From a checkpoint of a small self-supervised image encoder.
Model: 10.4M parameters, 32-pixel images.
Training: soap at rate 0.00097, batches of 128.
Data: trained on photos of plants and fungi (iNaturalist), 90422 training examples.
Rows from block 9, named by matrix and row number. Each number is 500 + 50 x the weight over its row's rms, rounded and kept within 0 to 999. All counts start at 0. Numbers have three digits each. After the name is the row's rms in percent of the matrix's.
# fc2: MLP down (model.blocks.9.mlp.fc2.weight, 384x1536), inputs 700-839
fc2.42 112:505438473455551499474487455503468466534542489528566612398465514507507422491515358510410601507407584426337473484486540580455464503517527475551473532583557550471552544505444491476409394479449496528546475485440536542536476410494552455531449589425486518489519453496401457405517475448415444509460355425499461527458520513439432462484488533525460529449433556499567503516535435528540626457434399427416417476370515519465474452432
fc2.43 100:495613471537434357626517491444462457474523537460491548538457452493503446527518409558495527512551550502464540511597546511558491528493496487570457570533560769490431551546478516554496470561505451514583557465507514450577522414444449538397403485538468524511534547463508503399524490474437430342464474490549585481585450485516615518516512515432449520562478480434560481517496475537580544454581552589508485530632493441462447620458
fc2.44 100:457456509507513456542430479513499527455530479447555542496485506447571470541562483535464438559578542466508508431523449480598572545550575468454460388506575558470497540578558485548455427587527465545449545498438568529561535484460527545470408613523557561501562555459561515470482539562541528506402397469573519519479512495542466456617509551442558501558468550484512512545507462512547497465421552725446476537377488452470508544564
fc2.45 094:553416464405502514401475521513532504505476461485502505422526482568560498504512496570493420542525387465503533482567548508540474433450479445570587477450542465494473564552483513561547531615605505507512465583519432503449430478430518495539472502479426518469369523374525506580554531427517572526565472514458541460468528529520402550393461422539441525516532428495532595523486474442512553553538478468467653535399522494569484452506
fc2.46 103:574539471395524556424628439475494449470435549467503512562423441474421423517465424541588449541511506471424532599543601447613501528502516475535460489538545566538544508516493520515627623535469464438466377513545496480481603572493559516425502680504435574473456460501531424403522486510515562500492534566457459496433482411534545467541502519454506486538563491481425458537438518671528610496513441510542602460470603539473489508452
fc2.47 095:546451472644524542476475541465473497489469507509482481523547502442456501546535490512446574498537487415496462554561616547588539390464574529522485522480396374499453482448508541481524531611543585513546564472452417510475545559521480525456341430450461453487476437656557490518509457515420546504523380443514431494601470502576551526374454393516504457582526438476475506570442464477468451523556571498559406493525668520485480469568
fc2.48 102:526494547464531382553502462439484447551439566532484598491496457538528612476431465497527507470518419513533436490495508447521460581492506558444461446472569606497488504422523535503475439586469560456426551482519457525514535442475487472513460459465509558560458535506441557512489473450576495467609488417523521407468612493523497511470531508510459491535568524441518523646540485487503566454519531538609424465551452514540448527484
fc2.49 099:527546477498369469524497491481492526473500651501512594553419522440488452432534485605470506511465657525468448478518483480538535459500577509457543551592481449488546558543462482482471521532479525474483510520453543547519548465452538472488558478510515518489477434509507549401504468498514474456498459526544521506474506518494574524543532519386426406520520405463533442605512536463582451503484425476427494515495535482512480454458
fc2.50 092:505507463483557569446562630501527530533425440481513488454478442483436546506502438654470464499483498523483565454414526510561495537527501434523538503602584478567464496476453461552489538453472413438555547539520530513540519489377595568463305523438558551513505457461530505484470607458538579439522469497562489453483476526548431474349406473524561509510479491546519491387480480516659473514528433377546391512439537542581543488572
fc2.51 102:509443585547458552532441495476515480542487524455555418464471458517460522523523454511529460494546486524559544460396540527483558498455571490517473515423506515509497455519457425518549492529486532506514533501523453529465504442509519446494415446515539564541535460543492505516500529541449525389511548396536522584545559487390519576526519452413524463498473454569485493488555482446579485527560499486412532556537430498535493557475
fc2.52 100:463434560531496479448372480523457508516504545483561462504464573451605509567468492586525505526548426533481520429540531484537493489495522499524605509508486482585532476488596496555589546541504574571475477586425472563442539503513450495539513390470569485541489509588484431548537564484452572512510517546477493663509580467522581551466565574481469535556541445546457514423450524506531524515584606448555501510471504447522428513531
fc2.53 109:556554561571499462513515437455451419494520502525531521554549548444507578465460478434486502493507550482525510501578541468492485570405541520616472477378489577546475529566595565533534449476516510481521582482460469462572535431490529541520502413486546504479470517583489563564524456591566521558582514491574470510594532537604505511483478528457455424484452483440547542592545462462424499504584650597481574523493441485493583515531
fc2.54 099:616490473483491566476514492428506517469452513517445471473440531485562472589491568507507528469506482507414549523542550460555478479532573414455546430522426464558588520418530577527485657482485522498487559537413529468542434428542567517417437526514519526567557586523455394423539498473508425480524450492501504457520559509477531465471595452477458562582511451532418452528460565511481569591515576561617581487425485512513487509550
fc2.55 100:485529458528574540500512504493501523527494548472560550520518458506548497569526509457577465418535447525578531437517429544539536481403569533489402526468443509554461506610503517563562473600500514464477493479497540528590494508580406547478431541591573564501459588510516568619486495517398502507491495570504490568572533463452420528545528493654479495518516475478605530470478464511474360489540540538556465433426576513516450421443
fc2.56 099:421620539576531475504468474472490531482434486528482433607483431550530493542515479644566495489549507523466489511660473581391505429556436428510519536522542402428455577537443548467460402495430531481442467525530496578529421390552479461546430491393454431512588559544541554376580504571511435466443446418441454518465511556522469611628423561585445437525532473481532545610464408579455525456532487500541520621478515411577480492517
fc2.57 101:474556463469541442455518389460490480457497406466385452418565413539368557547516549549513492501459542521449487555612462504541508468511528489500523552374489458483545480556538521467506471536527574552502568497484499505497437457509528506497517429443455438524527518401398504484491544439522532573473468571403487463428555496555536488556422478610514561514532486531521560494548507525477576527505415434570542534413437577499435478516
fc2.58 104:513433504548464500474525534468479475461535417576493400588516440606473475539441481314596489537521543495476445478615534472569509518486586510443459374527300504511513439494493493530480373486523437499545447433482506485454507480505529524571485554487456520573467484505477410585459493417490601594476579488496515545465479528545400476549530614513543503380445523546437574284493505439404507449507590512521539446505543471537639601568
fc2.59 106:584457514515524531495465501508448594524560534461500489456513493506486451459481561574508452437508564530479502449646550566595564451573553596504484506423536617479504456562506538366458504486548525470480565560589530484551503674447529483477420546498554508539572529468516534548517517559400534560530520508466494484560530501482513425464542496414580482471503502443443490508528468524523477450437446503508409499563377575444410456524
fc2.60 096:510658457530456578525510508484513482535415551503569518481477538430550458459541505659517487582473572477352520457513517547526485511498423491462486442445466462440515574608494508420403448414536558456496539478496551469527355453435561518472489426437576558482481550523521501565538443411460440532462509595523453516497553569449334537484474531542451409513565535476446525539485490561430495514565466482399445442598609432483524434522
fc2.61 095:493502580436491517514532539554470494520513516523468422474513521368587504525433431475446548472531582471551558359524487508358464621465479495465411536545489511505434540428518485494554597559482525531419555514530464488515462491481482476475445513485484480466467539444523540560460463505542555511507473473449540479517448457580529465515473432568493597460617473420513416425500493457499487557500483451471567528492454557437502487587
fc2.62 098:535515496524436509511552530533433531531524582542532492483510552508511432558533521527470522590507493422567470417531509485630480579500547580516511507502527504569477408513317440507482505448527563479467573479403449512459435517442460588372420527486471483489489472620542511499494522503509532489509447537452537506515537547489412488500424482506459410451491567557543425555570462409441431434485538519478622557390578399628422498481
fc2.63 100:509560491474574533547494466450491432428453512501481514524505511476487499530613472511384635486461474581434464543552435481538582553529515515526507497465444384580472591476515495511515447571574471514468477497502528463462456522468435447517437393518485519562556556513480518462465547407515450477482610496496464589498486447459490513588433517549501473434550476563487553523519502489465630575458452412514476505626366524563486457542
fc2.64 094:527510476604439485542400600524504461526537593560582468462504463507487505502424450554441475498488461458547546537499480481469476495442578515419492606516533426569462447549448494667565584608502542492539393461530478468526581577483573394404506410463462527484467549470524509462522379569525397536424548567518507386448521485500455471572521558602506550428537540448535451472511489432483451482500479570508505540584540613539479463493
fc2.65 093:535398580388519522463490437525509491473472621541479541438558467537506472558456487495521527502565385518567398464531477475453532487401518561453572570567464519404555493495500463546416453481518481514516447432570481541554532463489504487454534420453543506514466484598520520565476528478534467492475540478572509474516530521494547476509495479491521492449404511521397537704411478502510494491410499613518525458496470545492401542492
fc2.66 102:401546453475512440522393484448498503456551507507508538385461549493502460472525461373545455532461505582577470527536451550558455502488486512543519450481595497481519540529515571485492473537443515559514551518543523474587471485463531491470495449451531528458459453444524471567512448428435548523506465527450539517473533471460451482619470439468475502390590545471484496512449448637502449528489522409490546538660486628525445549572
fc2.67 099:448591527458475524482478525454538473500541397499502557642527577539604406435566560547542530586455564424425499340474429522622478492501402509455490483615534469436497488483536481486346468412430493550425494479617598528546493595535583508503529473495473432509474471456614532449467545535547528448538642487460477462563454578437432480601454420457481489392529554504529445458490494428476457443543478475469563427429573440406538507567
fc2.68 098:556500548495558506463514544486508480475427622418486411386428519465554532566499451479566509460557391549553475512577492467542431570473501492462474573418510615454463462461456462518436668577489602544465561410469517572583446591412527557493498570450553546519461532550536521419524405546496493491499477430518487491472572562592561534448489419462473526477514498451617511462477550418553588483449592578513429563471485460583476401567
fc2.69 108:537432511510472406573463551452526466512570502597491458510478400541463588559448461519437494521550477497398527406523543437478493463566546444512513524502454561479489511505545478548552613539462510449549445466446517375554540483454501511481569535497471524471554491628506541465558524499596462608531552427462532594431528506522483547398495542472491534457474485518507541421471535531506496503445513564464594454630501498453540587587
fc2.70 104:518450580616493541508517511527450490499476475549463444543500438546521541459550499560443464533483542494498506439573469550423546441466540440486472481565557341534530524536567490432556466469537492447475369520518472566455593497464569452494487422444453542527441504507568526474478468494416539486477412518484444567436492433527542554595474455551562551468452454448433525336509472595486464582465528459519608467562460381492591415446
fc2.71 102:585544400465528473505445436491562547462597494493595581518420473434434469492525543505490515580456561565576553455529430469457434505513478420522493603498486549564507569439469524466461517563514464531570445559502559484551402556524473526525482548536458480457572436520473518470471476484502541501523529498499500465498538493498444512532476510521498510455497485527481477441483523553541458539395427507423471528477440508451430569583
fc2.72 101:413574514428509486461363561534411467473496538468509534390548372427515472523582489376446472504509366504515484421443472548522441525525442575583465498512464542575463458526513472497529410458478465491482520508454438517616482412572410570516534442538440567534524510488561526391541491505546430473480483386496496500554583537573444483482465439491489437455484500431501474487507556413510564452527476493485516480480509398452431531625
fc2.73 092:502567522472529474426439461532521541504458527542557486494424565457539461469497475631525472514587565422424502422573560414518398490496447604525503560474501449472553545567417509510465422461492435443434461496547548445566484489477493443541515502462500541486645535497479564454568415438541517546522456469463505476541505523437568533471536526572521513493481593616493614536569475498461495452494501445544563469440475542634365469526
fc2.74 107:483547543515512493458542462525449515569507471462484489461436573578570513525463503516431447426455525535583479431556492447569473538416462507492377552535527560522538542554535525492476460468522534500467504520448505444441491510613468555565491472514527542568520525531418528571482509424503569564491499470507512544478484486536508539535440547524509551495499517533608516525492416410534529475589464479470499484431593550631458473561
fc2.75 105:503489454515491578465494528470487617492560558508472472440541581575483372541464455612451486528511485437528502592341478471497453439490522445536520494458457469524481538513521562504426520565507426535484585527521448428573506444470487526494471519542520502482590405488355427462493433445545552464468543357546468510491500420444467529529456441370522387415543525451452496564549590462500523554467543469458457504517457423510516447539
fc2.76 107:582402406522511521524502470471521443496469632510494494517545438428409552505567494579578490455522503524458549508484439443591435435469598497521473556483451558433537523487511461557531660524510489493381496474518472477527602538476514564436535556516538576525416539544602480407572480417397482388454391394505442520452529488481499498418451412442500445546507463514516488516499574453575561457485551467508600453545582420452478420533
fc2.77 102:543548569501508504546498566540493453538466555523518582604563553511506479407462450457546572497502519507508507635410442505593449584470559457362485531444479392475511533406543485558500539593481523504482508457418424542518485577586506547455463435397429513489411513503461451543499435476481482399538417539472471458472461514516586487466538442489537518469530521494495470539527474506520555469449507576470413466417483498518593477514
fc2.78 101:435557564496481507479537534431486524517495626474511494476565480441540513552592476428539441534571518503528520531361521585526510506537495479475455481525563398522537463574595445504508468436511534529487496417624550517504561465519492512499473488495481483343457515485502509500577518606544541568511447499501475530483526456532584469468544561457484482537508471470501534550512432460480549379452471516515478462461463582481542597458
fc2.79 096:497551442483431531512511498484568464500502562572466588547441538497553410406570575399482533505541461549364544611476447582531572549522530476471545466461499586495490455495414503488483480521429503442461539461515547492547391469534515503449347511542451475556533570468490549519524516507500506468516482524489549505507470423411483549472534504552519570456454413509473540651462608456478493449548520516461496457487492570433548523452
fc2.80 099:547472458457520486509504549434492490474527336554469489507436461482511464483467508541477486525512423482539507529440495495450463460520450506469565441529437498355478470483522531531580602518586601592499518514565511489534498444478537520535563454495552498512489455480429455434504540455487492464519479577486435479461437523501526520407522427494543499540515489539424529483432589642527557556532540538513549466489501386427515487528
fc2.81 095:503551424440532387465557561490540554476433464462474453455588453472346542514460486628454492500459524541472493484468534606558457494474571542396513517476541601482534556497429491632547526503552529549541542420499508514585481511588471529398488504535463465484474443371528498560412505484506545448408507491494469577468449533436531497502490492460462500502484449538429479476501504566588552593480449598422534433529582420490521556555
fc2.82 098:457524430429487451480560544530468511541520600466516474417501523581592506515529574502451442492551510587490488417453515513556511538532522530434523534423517455484444451561547581551539468496511589535506445496518545453373537594505473533585421508521501531544494494399627406504414393504592515593439452471480545483464525573501512535479467523444608498508524552506515506502468496545483443479510476485615568455610531644421508666506
fc2.83 109:541612523453492515486521460577471554541495453491540466524469459516606511398509452596538437517548518551387500521460423496411489346533552436439463538503529386478510558499458448496534581540517478519501530485503390446511593443476472448451534362488444532585521481485515426471497453537486505562464454394524465460567470485546617550428428486483486556555505505465393493500473521551523527517502478432525510508616497482457406486370
fc2.84 103:518510532448478425477410558485417446423411618464438501464537434472403507496432517458427587559533555501579450453561445475519504594455515515423521483492513527529504442514483435552513378477494553484496578586461473468551479477424530581501458562482479451530415513455456454477517496573433516487459472524449565488495568469466511475467490440620537521441561462493494569571510483451453565504576524461491534474504416513519464531454
fc2.85 097:512450448392519363456584462420501543497475505580549542398484407453487494522418545434449377500560446501448575458455601490527471562449546452446532568488480507581491420450522433511530450513552482473520477462461490497421443528499483464513523548554451483440436522436436560502574510470517490567545591413513588443438502507466506422481508486481513463418545473484408492440464515488468450495370521472453494470500507501380463467583
fc2.86 095:443462462556518549461514493494566460458538520561535524414466597612494583423565453441456567475508432408478467493616541579511504398451519499471520534503461416571496478498550483542456429543384518490507500498410514475453509499564529498514549575461505483476484548465499485448447499545472454544500484510497578452435540530545495556500543527381484515440431452543528519666478601481574488470430538455623479472475517468590394550446
fc2.87 098:620502452410468480470427518512460497482579664464528502443546550484465470506472502530539516448516493434575488502654477532539495469517437511542511513490534417457464485570455548495498517393485542500480534448436567499482461577509498537437419527512491430536531496475421570476487546498553477523529584502422531537564517470489516480514410500414458432527498586583578448557459444570472506591475549495586498485469455495530437430497
fc2.88 099:464426522498473402519549462475443482507454420510409441613454548508585465565456465487476494547504452561613429595440454508464540496500464422537448607517464325493503511481486511522444559520447558417558397487468479509607469445594479455464499444565494471511532478547568517541517408441528546511516589528497495456522493513552492548575575492455483493478429422506539488651392535673422469535467518536510484566385486495495508498478
fc2.89 096:575564454492456395582532509525559414539434467518464456530491498501479474490413492534540533482460668473511493464489490486494517640472488520532472570490522567466469462438497503561484465485513522458507523408523541509513434603503428496520492528503473453483447569544539513509451470499487452528476539502426555450512434532501513495432520473552442549509564400473528431496539521493458407524461481459556422543570474471477513405445
fc2.90 098:567558494535529379561474527401525494509496470508460598534504464492559446507528483549478515545499478472489545605533497469414465479510470574501472543528486506505477462452608558451566508603502439590435488556531457425406427508482472558542571505545541492578653539570556445615512553526477536480475629506498596492553505488542469439453440457575593538520559525496553516493503572530523582454464427558529505430495497594528582516471
fc2.91 100:481413460473569478507508554514464434496471447472529561415445426532473467463372485592475449527398423491577455418514584487513455597485505485620436501471370565492557495505394498441521495466545464492534382475529556572492425502533510545406468526576443534479455496572449402526524498432526525562477550470549543530490515548493461520467488478460517552479509545498458507550506453501477525450573542362459496420557489418501514377514
fc2.92 103:396515546518530567397533568533529526511513442469520482471424499489600422373555432477575540480489573604549492623461537501555506446462512446631546473563565581487532420485430530537583488420568492549405523459445467512522490519493481450531427595470522501482555478617535464514504471470449459452484571402434473519510511494488530527511492461500480398477471441446486428478457459409448483443501544470486493551457482537566545421581
fc2.93 101:520496556420515539466560462584495464506552462516526503475508579473562456530423460536529406489491440516481580584508514540472532441508442521520540499573515489468567527495511467507651554562484484425555517436467447502492495631398536503527508427510518481588431475562576554500459468402502498436455448538513532434503534520529506510550515499576571490584527608545558473501556481471511436510538514621544589514565492496490471534505
fc2.94 103:421437482500585567473462498481520574550488461542547443479496409529504570456536585567439458525474548538443500358516593483513507438532422503510472446529372417534535491520498470510514485452497479499521548516538501487487488483475436485551490471549535421431495542527585499539548581450460480545594507495469505510430579561531474519498505516606529479532483503512497517462486511409558416411549580475555424540501536553494542488578
fc2.95 100:577414426489543531575559501446491558497547522485473513570500552481461409398552561509541428457533503465571504429368483482437424513470549516551461436436499437512486516503511422496583421559571505484491425399560446467520464455427495532424415549484539475504470496472438515588535462483474519465475642475530482523542440513429448521538448548459498507518453548529501526514541473609545503568458531462482556517482440465627529561533
fc2.96 104:589561494569507420538453542523453474400488513495427454437499498527346476547469481537529541507450517487549531447536482417532465483545474529501554433479567557446546453418468512582420432453505442594529498600554507476511461564468569497498472557538483498452473425467565490510500484554521436501427469558495418523574544483510513491460497429484478528499564426436495517547353497498535430516364460497474512564455486435534460403512
fc2.97 100:567465498574496563590464465500360402487486546518446495500466533545458515528488521471489525506559529528540568541524521452581504470453549399467583549444436443565541567527548548432547486506443569495599428544496435543470539522539501451470483530390565495451485523595570624555544468519530472510494531460494554462434561499530506476508538534467609543494493536463474571448485535532620526561538471471506496456509522417467595448469
fc2.98 100:542470522564497488558519548510528533560517592452524516535499479403449497449534448526435513481530595548439546557562505476471521419443509515511460492440479583625515450561534549435471521478500490461601504507545542488404634549520569429514456568435459534565441507524645506537503436567448507544440486498600404472486476471493543567400451579552531426488479522446495436422482429446486546482432490516563584538537495552406449590507
fc2.99 109:437472480498530456550501597540481523465534449544500580557556677541488574475531439505577496527470590520466435497588465490489560483577462519461524508528470600459461456517542441476586493463476491516493513494504506497471361523460472548494472492526482494534580445451443523443506507546524491551515545453478615504470448599521429603509435492522421539503534498556509534609509519483558338449445517489519360536468481523515578518569
fc2.100 098:489429498589537472484410454470507484493461422515500531461449447469437531486546465423504462468539474544456545444486473589321544546467444419589471618524477572481509403532524362474525532504499436592488556517440466494551444442568492417523396500452559524471545509518513551501563481498538495556521573465506415540501494479547575509490475540491472525474471491499475548541403598335448507494500521499412604451485463517527543583465
fc2.101 095:477410457476414554475484507468365432517527494497408505379486514462420527430562488419425512567406466472478513431621552526529569525469477550439500478521413479571523538561551508444413461452512509528468428506507551445473420638604524402632469423503562450532419504527483492542505431445538518597448505541449490572502436467600557512499476593457484537544552449497524627411480514459468509607537468457515595541445534428583437467532
fc2.102 099:459403567540471480526556509452498470544488388448476429496535428476412442535470467450522548555398407402513456454447536553498499413456481447486481500514445540595491557516543538479578499539508522407598496428432506542484510503565509478502415579466420444499569454452427412487571510517530474549543433494507502512462594547384316445440482419587528548479545448504569566403585506448487534473562509541506487406621485501549581530397
fc2.103 101:528553493510457490520481474519505489518489517433470452436436474505393552533531469459441391525520467513600491497511538495334512572493568486515517435593557467556504501635564585522620499502465472548546433529567571541423531501486521560520539518474514560525537489533555573615547517566543483509491448549571522443437553481491533556588516524499475554497462517539557525480545388549491499551500451487544533514511569648497475454450
fc2.104 102:410511464496499540479427499495527517515490443522515555503609482508480515534477459544541428503511420599386459472551541553543422458488594486408464484519489516376490505486483576422480486523592442507526436492439515487458409521469474537435549484555484422531526545507471448452483552467458456425408555480545483473509405480482452452414523421423472449526537530502502505341477561509518512583488589580491559479553522435455445516518
fc2.105 102:480455529567521484511456549516563535551633457473524480512478505449548566408428506398536489462457404481336561496538497526627491548502555516577514589507523480488481465431573454481576532473434471480483350476566505528443548567463537491528474525429533528535587567477489504436525428500541508516489534542469512470499554404453576468544505534525550516486489468473536560486542529429367503429621543553451424402394507501421531527438
fc2.106 099:478546516479516469524507458576504488454485554545433476454481574501507471506574504412494551523488579514448514530589520412414532492533581457538452499454490527474512549534479536548441516466509488521556506484544467526627489508474537411558595478508439501508555487480485559471456495479546405531480466533441453543531500501521509507442589494559481503636569542443455406507492494577536482554455447468448551571513636506468485581395
fc2.107 097:514569504467516543408503456557522445482548422545500502528527565451503494451546530574397563432549487428521486462486494531490516344455455472524492585444480515509528486497415567469446526491466484478542566487503462504461494633406540493503536500493520477476480495465582465448510538557487413553475568403562429493407502501518599582506596453522521578485394464509455457420412515521500420492632523505581500515447415603566476521536
fc2.108 109:536544554578453411475447597523479455539466541504450499533485383437448566519575441373569440508557446496527555519495504437325523362467524496456575445466520529475547531542508523449456380552432529589617568541593535452517515365570520553536487377501522475449564510560459637523490437551535490586600558436520508562575524547550456496427420530608448482481521469546501540500434472512424450540533595609452450414611403515524505454616
fc2.109 104:459612554471424561525598518482515584539525518488480486521485537577623498482507529550558488470522493543626498508426439503590454472503500476565547514608532420501491370510509480505485511395544453527488601500576520464507480539493486628477462389495500503511464508585482492503477460598471471390521541617549547589536490551517424474552479519521473436420496468478411513411485566354517398498477509423508495507539540494535380491550
fc2.110 099:505471563510510524580475536502594436542479503559437558547469506561576512458500468500499511489438503496422573471528466514418557425573429514552411476526458479406446464518482486444532513453396484472477520426525426437455450445512571577551500463502432518398464480525571553560499469522505513541499514521513585493534396454470446523468438533572639471381437507504515462407423444525463508497502543556430519509530535549657490546459
fc2.111 100:541574499481480527438490522420527546494508626555507484542503452468387431560503505549539417610535500533536557460534546517554475517507524523553571500569479360473483549460529488537557574535419546441493522404490542464527580479508489472573562461529481499546533540559481510497509586473546431480573505533467447497429595483496543552429475512469520484526520472524496466515477567674565530455460561502549441571517518499510512484454
fc2.112 114:466586445481477461498580527534482546463497479405486552531449637564551428527482542493565561476565646497607544637442468528513508619483473555345535508479456519398482491433401562532561524588506518534472407494620561418447505597504551432597482569477471568472372474435533487461532545464471515504459506563536499512477489428495520455511468482377457512569419491452464485481538472540514583535460467465366457524521515556505533500490
fc2.113 097:440539389566489578433505521468571559497435455502539589565516556453435494482499496547538492522562535477551492526478489538521529500514441549473476462544423394473545570507478479583540492537565538432519449447472425445564494431456447502512449491438554548478451488528486586494516442504527505428490460510469388597346499551510559463468504421433567422586444531483535515470493521503490495630490528473481442405435439478491458433525
fc2.114 104:527476511460472542546481599464465497513435418478418482513524467474472586455440521429475417552479435480514459634544531447472503399486479470415559484526465562491519456446514502616511534510472453444466543553407480471547488446533484512465585554528482561512524481607439487541441427510448468546470512481518519520433447461454584410455480536511412468579532564406526622482518532460446546518559395536570437461502497526562479556461
fc2.115 104:469522522510467416530500563432511512471470533562473432584462539566555439523481469425518472551611552528657443437514478552549477402519470470428551561549527511383554507555521577489482513577501470531419547465593556469543541545452506475558454593431496575526442443459526487534526493445528467506493492474499518529555552519488484495538448499491415472480435507500468482505484500571536514540501580459462526517503536480462513522470
fc2.116 089:540524475549521577573475529449576582563447540498542567422442451487438553467484472476545470474562449520497552641544513518511502477483498534458552563504496461506497485586548486585418439424467447476514563492506529411592510425428506490499410479480555406470525444513499418459423574493494529504473540512511538502513496481539557430508542473527472529516590517451465451545493514410500403508516554461446507510481457536496515558548
fc2.117 102:423479568439572527529498549498500558443512585440466493504500458525436456412483466513474605483500557472513500404604522469513538531525429498491487457471601558451578574437480444608520535579504464488482506545447503449427554538502487476517518524502524519523433554537468515550508430543541416609500560417436608508546536459463560521605488528497516476396502569461491523610512505545480570497598530454430484510623430367535434366510
fc2.118 104:495483489429524517485557511500472576585532463448517461464478521415567464489546515607544582495634528540514516487532462529490485433484540525414439511408540536458436471499461551448411482547456489462579551493538508477485472507468528523569411433409535521482485494411529609428459480455472499511481381561463464574441454529493472523635447509438603498508450491549527490424514558576389477504507538503480521524430421507477537649431
fc2.119 102:478543501530540497556457537570473438474500496472516479574469493528422430495516494484542535514620529475485504438562486449498517446507429539465527465395453443546563616507579546471451533533448415503506548431492410460487455463526540488447396596520524512510568488505532521505539504565488452511543493487467598507530497459425599531601622518460523537538545494455535445534611444614410536416461454388489533488568532513435578514516
fc2.120 098:434386497609522534507591487544542459495530477438542526458480411510521526523583458540483471494558633472475548389543487549590525513521485458584555528473512457536481465502529420505447537474500424412524566506484486459541595507461493448518596460549520494574582447577450451507491474468426500551424466522497551546543461586528521442473501577570470565470510492466477487472505499368490563447507414469492517467430424518362574579586
fc2.121 107:555461504565470574517521510459531502498555453578539542571482485482436548496421498458435540484445507539439540501505423523407462520575519505477511415487500556478525485580428492464430454540498423439507504530420483552426483417499525479613536577500513517558639458486542518473541488522504478440549536376565494472542463521542474556575532535373595533462516550511497507378442507452448520539435548423461446507499549467483530520528
fc2.122 104:430481485470467497411501546526462473471423450459531514596485519489463519471464431621506515467540499494516503609430516424543497534494510509531450515551580460502469424377426500570517575619545548479390387524506459504375392425471516489415539540633417561529517500520434500511569491480424538584536587466534502471459579426511464590503504486436489477488491500376492444477510567503456444499499449483509585513541463447477516437475
fc2.123 103:464466479519523464508381545465532567570469566516439520535509506470461457523485458449401525510488617547419510435610542569431537534467485560416502526518470364502512552530480400522456550536539539520568393428512459517448476524412494516523429466537463413405522523555528478600505535556509539456483456555414489552388525586526474548650494407488518488445513449478429539446502540422567438457412511417514470443473522526599384428565
fc2.124 098:462512551443495497495486522481540363460507578457494628449533529478532511552539543502592465553457542526502540473520559482417482536510507536548427473499591551508562487583535537498514528457511448564481516427429478524430455464499445557504464497505475496392494497550465570492449552571474546493508357557497509526422496458461457491469553545484516570476484525573532439501549499482487519462459493549523574519564412491491429522480
fc2.125 097:460516516488558508608536526569546488497511553502573465493422472585428517483558469382523476509417556487492520556489534518506480528531501480513548455570498464522528519555472549561587476522419510570541560452496506530435463465518511520442619444501467491486504447405435474508521463449480388563402505555375475515469486491402533478543518484557516537503439625437444488498467422551495590492510493461314475454571568445492479476432
fc2.126 093:478426611468439556386574459543494540481490573524453468479542443449589397522489507548551466483532561622476514482544495490478517580514476516451480497551553427496561451511405517556450494416492523465351520596388532524433566473503434414491547542494486559475509521494512436549497575482481529540524451422449537532432435600552496517478513415514473478462497610550515466488521517441558578524481541437491462480503502469439394496515
fc2.127 100:502492439433546432429512498516477448526420535469399484494536566505580496470454570534500550563604399482667491519587491459508510365421442592479508443430513517467533529516503520473538541563539477447528521542446411487410483539466473470483419464505526531492490515481582486455550392511449534545337466536444500481597483480462473350563467514531468499535478510483496456466513572571500450516593417403569547532440617566569432484447
fc2.128 101:450451507464509541555454495454537453471511562495493456449587444553541477473493538450434547465460481467493496440468664469517500491547498491433466574524544520501511411553521550503458490471524521526543568438551480515618469565429500458474502645538477518404522499540512512518507487576434481560456489471484428495576464465447375360730509418585493458449470508501496479445450374451485565486454447492449479471489562486550550524455
fc2.129 095:496514546460474563530551397556417489560470518522525601539552410502545538582532541530506454522532472575434535491396554455453576516479461423510514537438401447474513491537412584542525564521486539479479452598521451522571497471432540532537534506506498451500510469437495499489524472455550502560492494445567545481444489440603453475538516484438469542559483507577549530501510552478509442529531475489507548574662494436456596541507
fc2.130 100:578486530508496502486532558473570439447460449486561478463453443518495496564550513432479477532524486478504523505529535489450533449452461511472468522525598465508515418494473451513498461597427439444554511539508600529474554470512544474591470512577529433408419523533477528493612527430494519503492476489443501482447579490590547550432510572513437431458607488450478505494530566428451564437574501512413553421571418526401493481393
fc2.131 101:551437491527519453549446542470557501488518425589468512498501577507456469588538591536556570479485421590565537548546364492534537551495522471467507472428492517445514439463471494390520506529519563430535448481513510452505466549555581475495613627567567527438526480501509480386464526562532478513520559523525509483508471555530433464474508521429448507488492508475500489624502552521486442518522467477531504446418381477453466469660
fc2.132 098:515540525496490586455415544523463501537557493466497487542468620454497523444549459450506562394525499586496443524537566544619519508504552475544552471617507418398567483455435513496437465461468490572525534512541580452480564536576445428484508499493461472604545542469538462576479501503445561519518480542420526500487396515407564548531474447542510450486500495458508493480586581554416458421421514549349493482464503531474511429453
fc2.133 102:624572509571480454550432516492492519504463479515520544516473483445445491490545576454544474515532590465582555479337503573456522492552562460505455491502504373470455517475512414550535495546488525413449479452469459571418449485516491522493489495493519481467575492463381504476527451500560474479578583399510479513555483460466486684395527458421569572457507448529460515536480534465450411438539456475430496540501382418596573452490
fc2.134 092:473453533461509448505542411440478542557593498532526572453517451529439571489468548458554517456562485548418443526433487481598436419486463504566389555494483550515534536496565443462526582615482498559459623532446467493545495411449510498490485513495450556515526491464415540458484529453397564515494529419581495454464616536578412494551482508532556510537569584498473634639490563431551497487437517495591446518485509578535511501402
fc2.135 102:510472503551506457492529487506506485595513498474480503500519530534432499552482511464471402504511509448530505303345516503626527548489452464494445475468629481506526591491502487474607550535516461524469549525405517463501562581456569530466574514476555479400548462561419456509573449476452531526509472538454517456529537522518455528507533490536487539558553443445511534475468507515481411353586446431577524541615414504524551529543
fc2.136 096:437595465510503440519494504423561487507533498504509475438521513440548471565513447460460515544599541499598454449399522523522527541500615486456461538491533466455531484462451520517445528496544537529454472489587526460615533543454489495477418417552506463471460500496490448526480489490520555539450556514567568515506513490545483425463492527449450505482450413451429448498511476610468549463492393517414426548527484511483471496476
fc2.137 104:406455519446488487493526504490551563493551358445509471480506457542485512478479514483516535467411532560471556507602576494386492520558541472553503513534493499479535579491521510478564530524539508610503501480470486493558536368469515564549566550525437495545487494496477482492476512504394501509515536493544521475469591563477527454444491441489485479465506467446461541438503519473515474459434474490537604514559507456439520506417
fc2.138 099:466518445515530477579442469431503543532502510498471566532494479460479463422470511572531507484460482536515542544508466572446519514491418489520465507499501501619579596524447480564500569478494444512581523506509548532503482369470480556476488540435556527558420464405472554497528509432487470437510458514495405523530529448451494530507498471419511505458512487526403509531526588549497481532462419531535652403443528462485645537464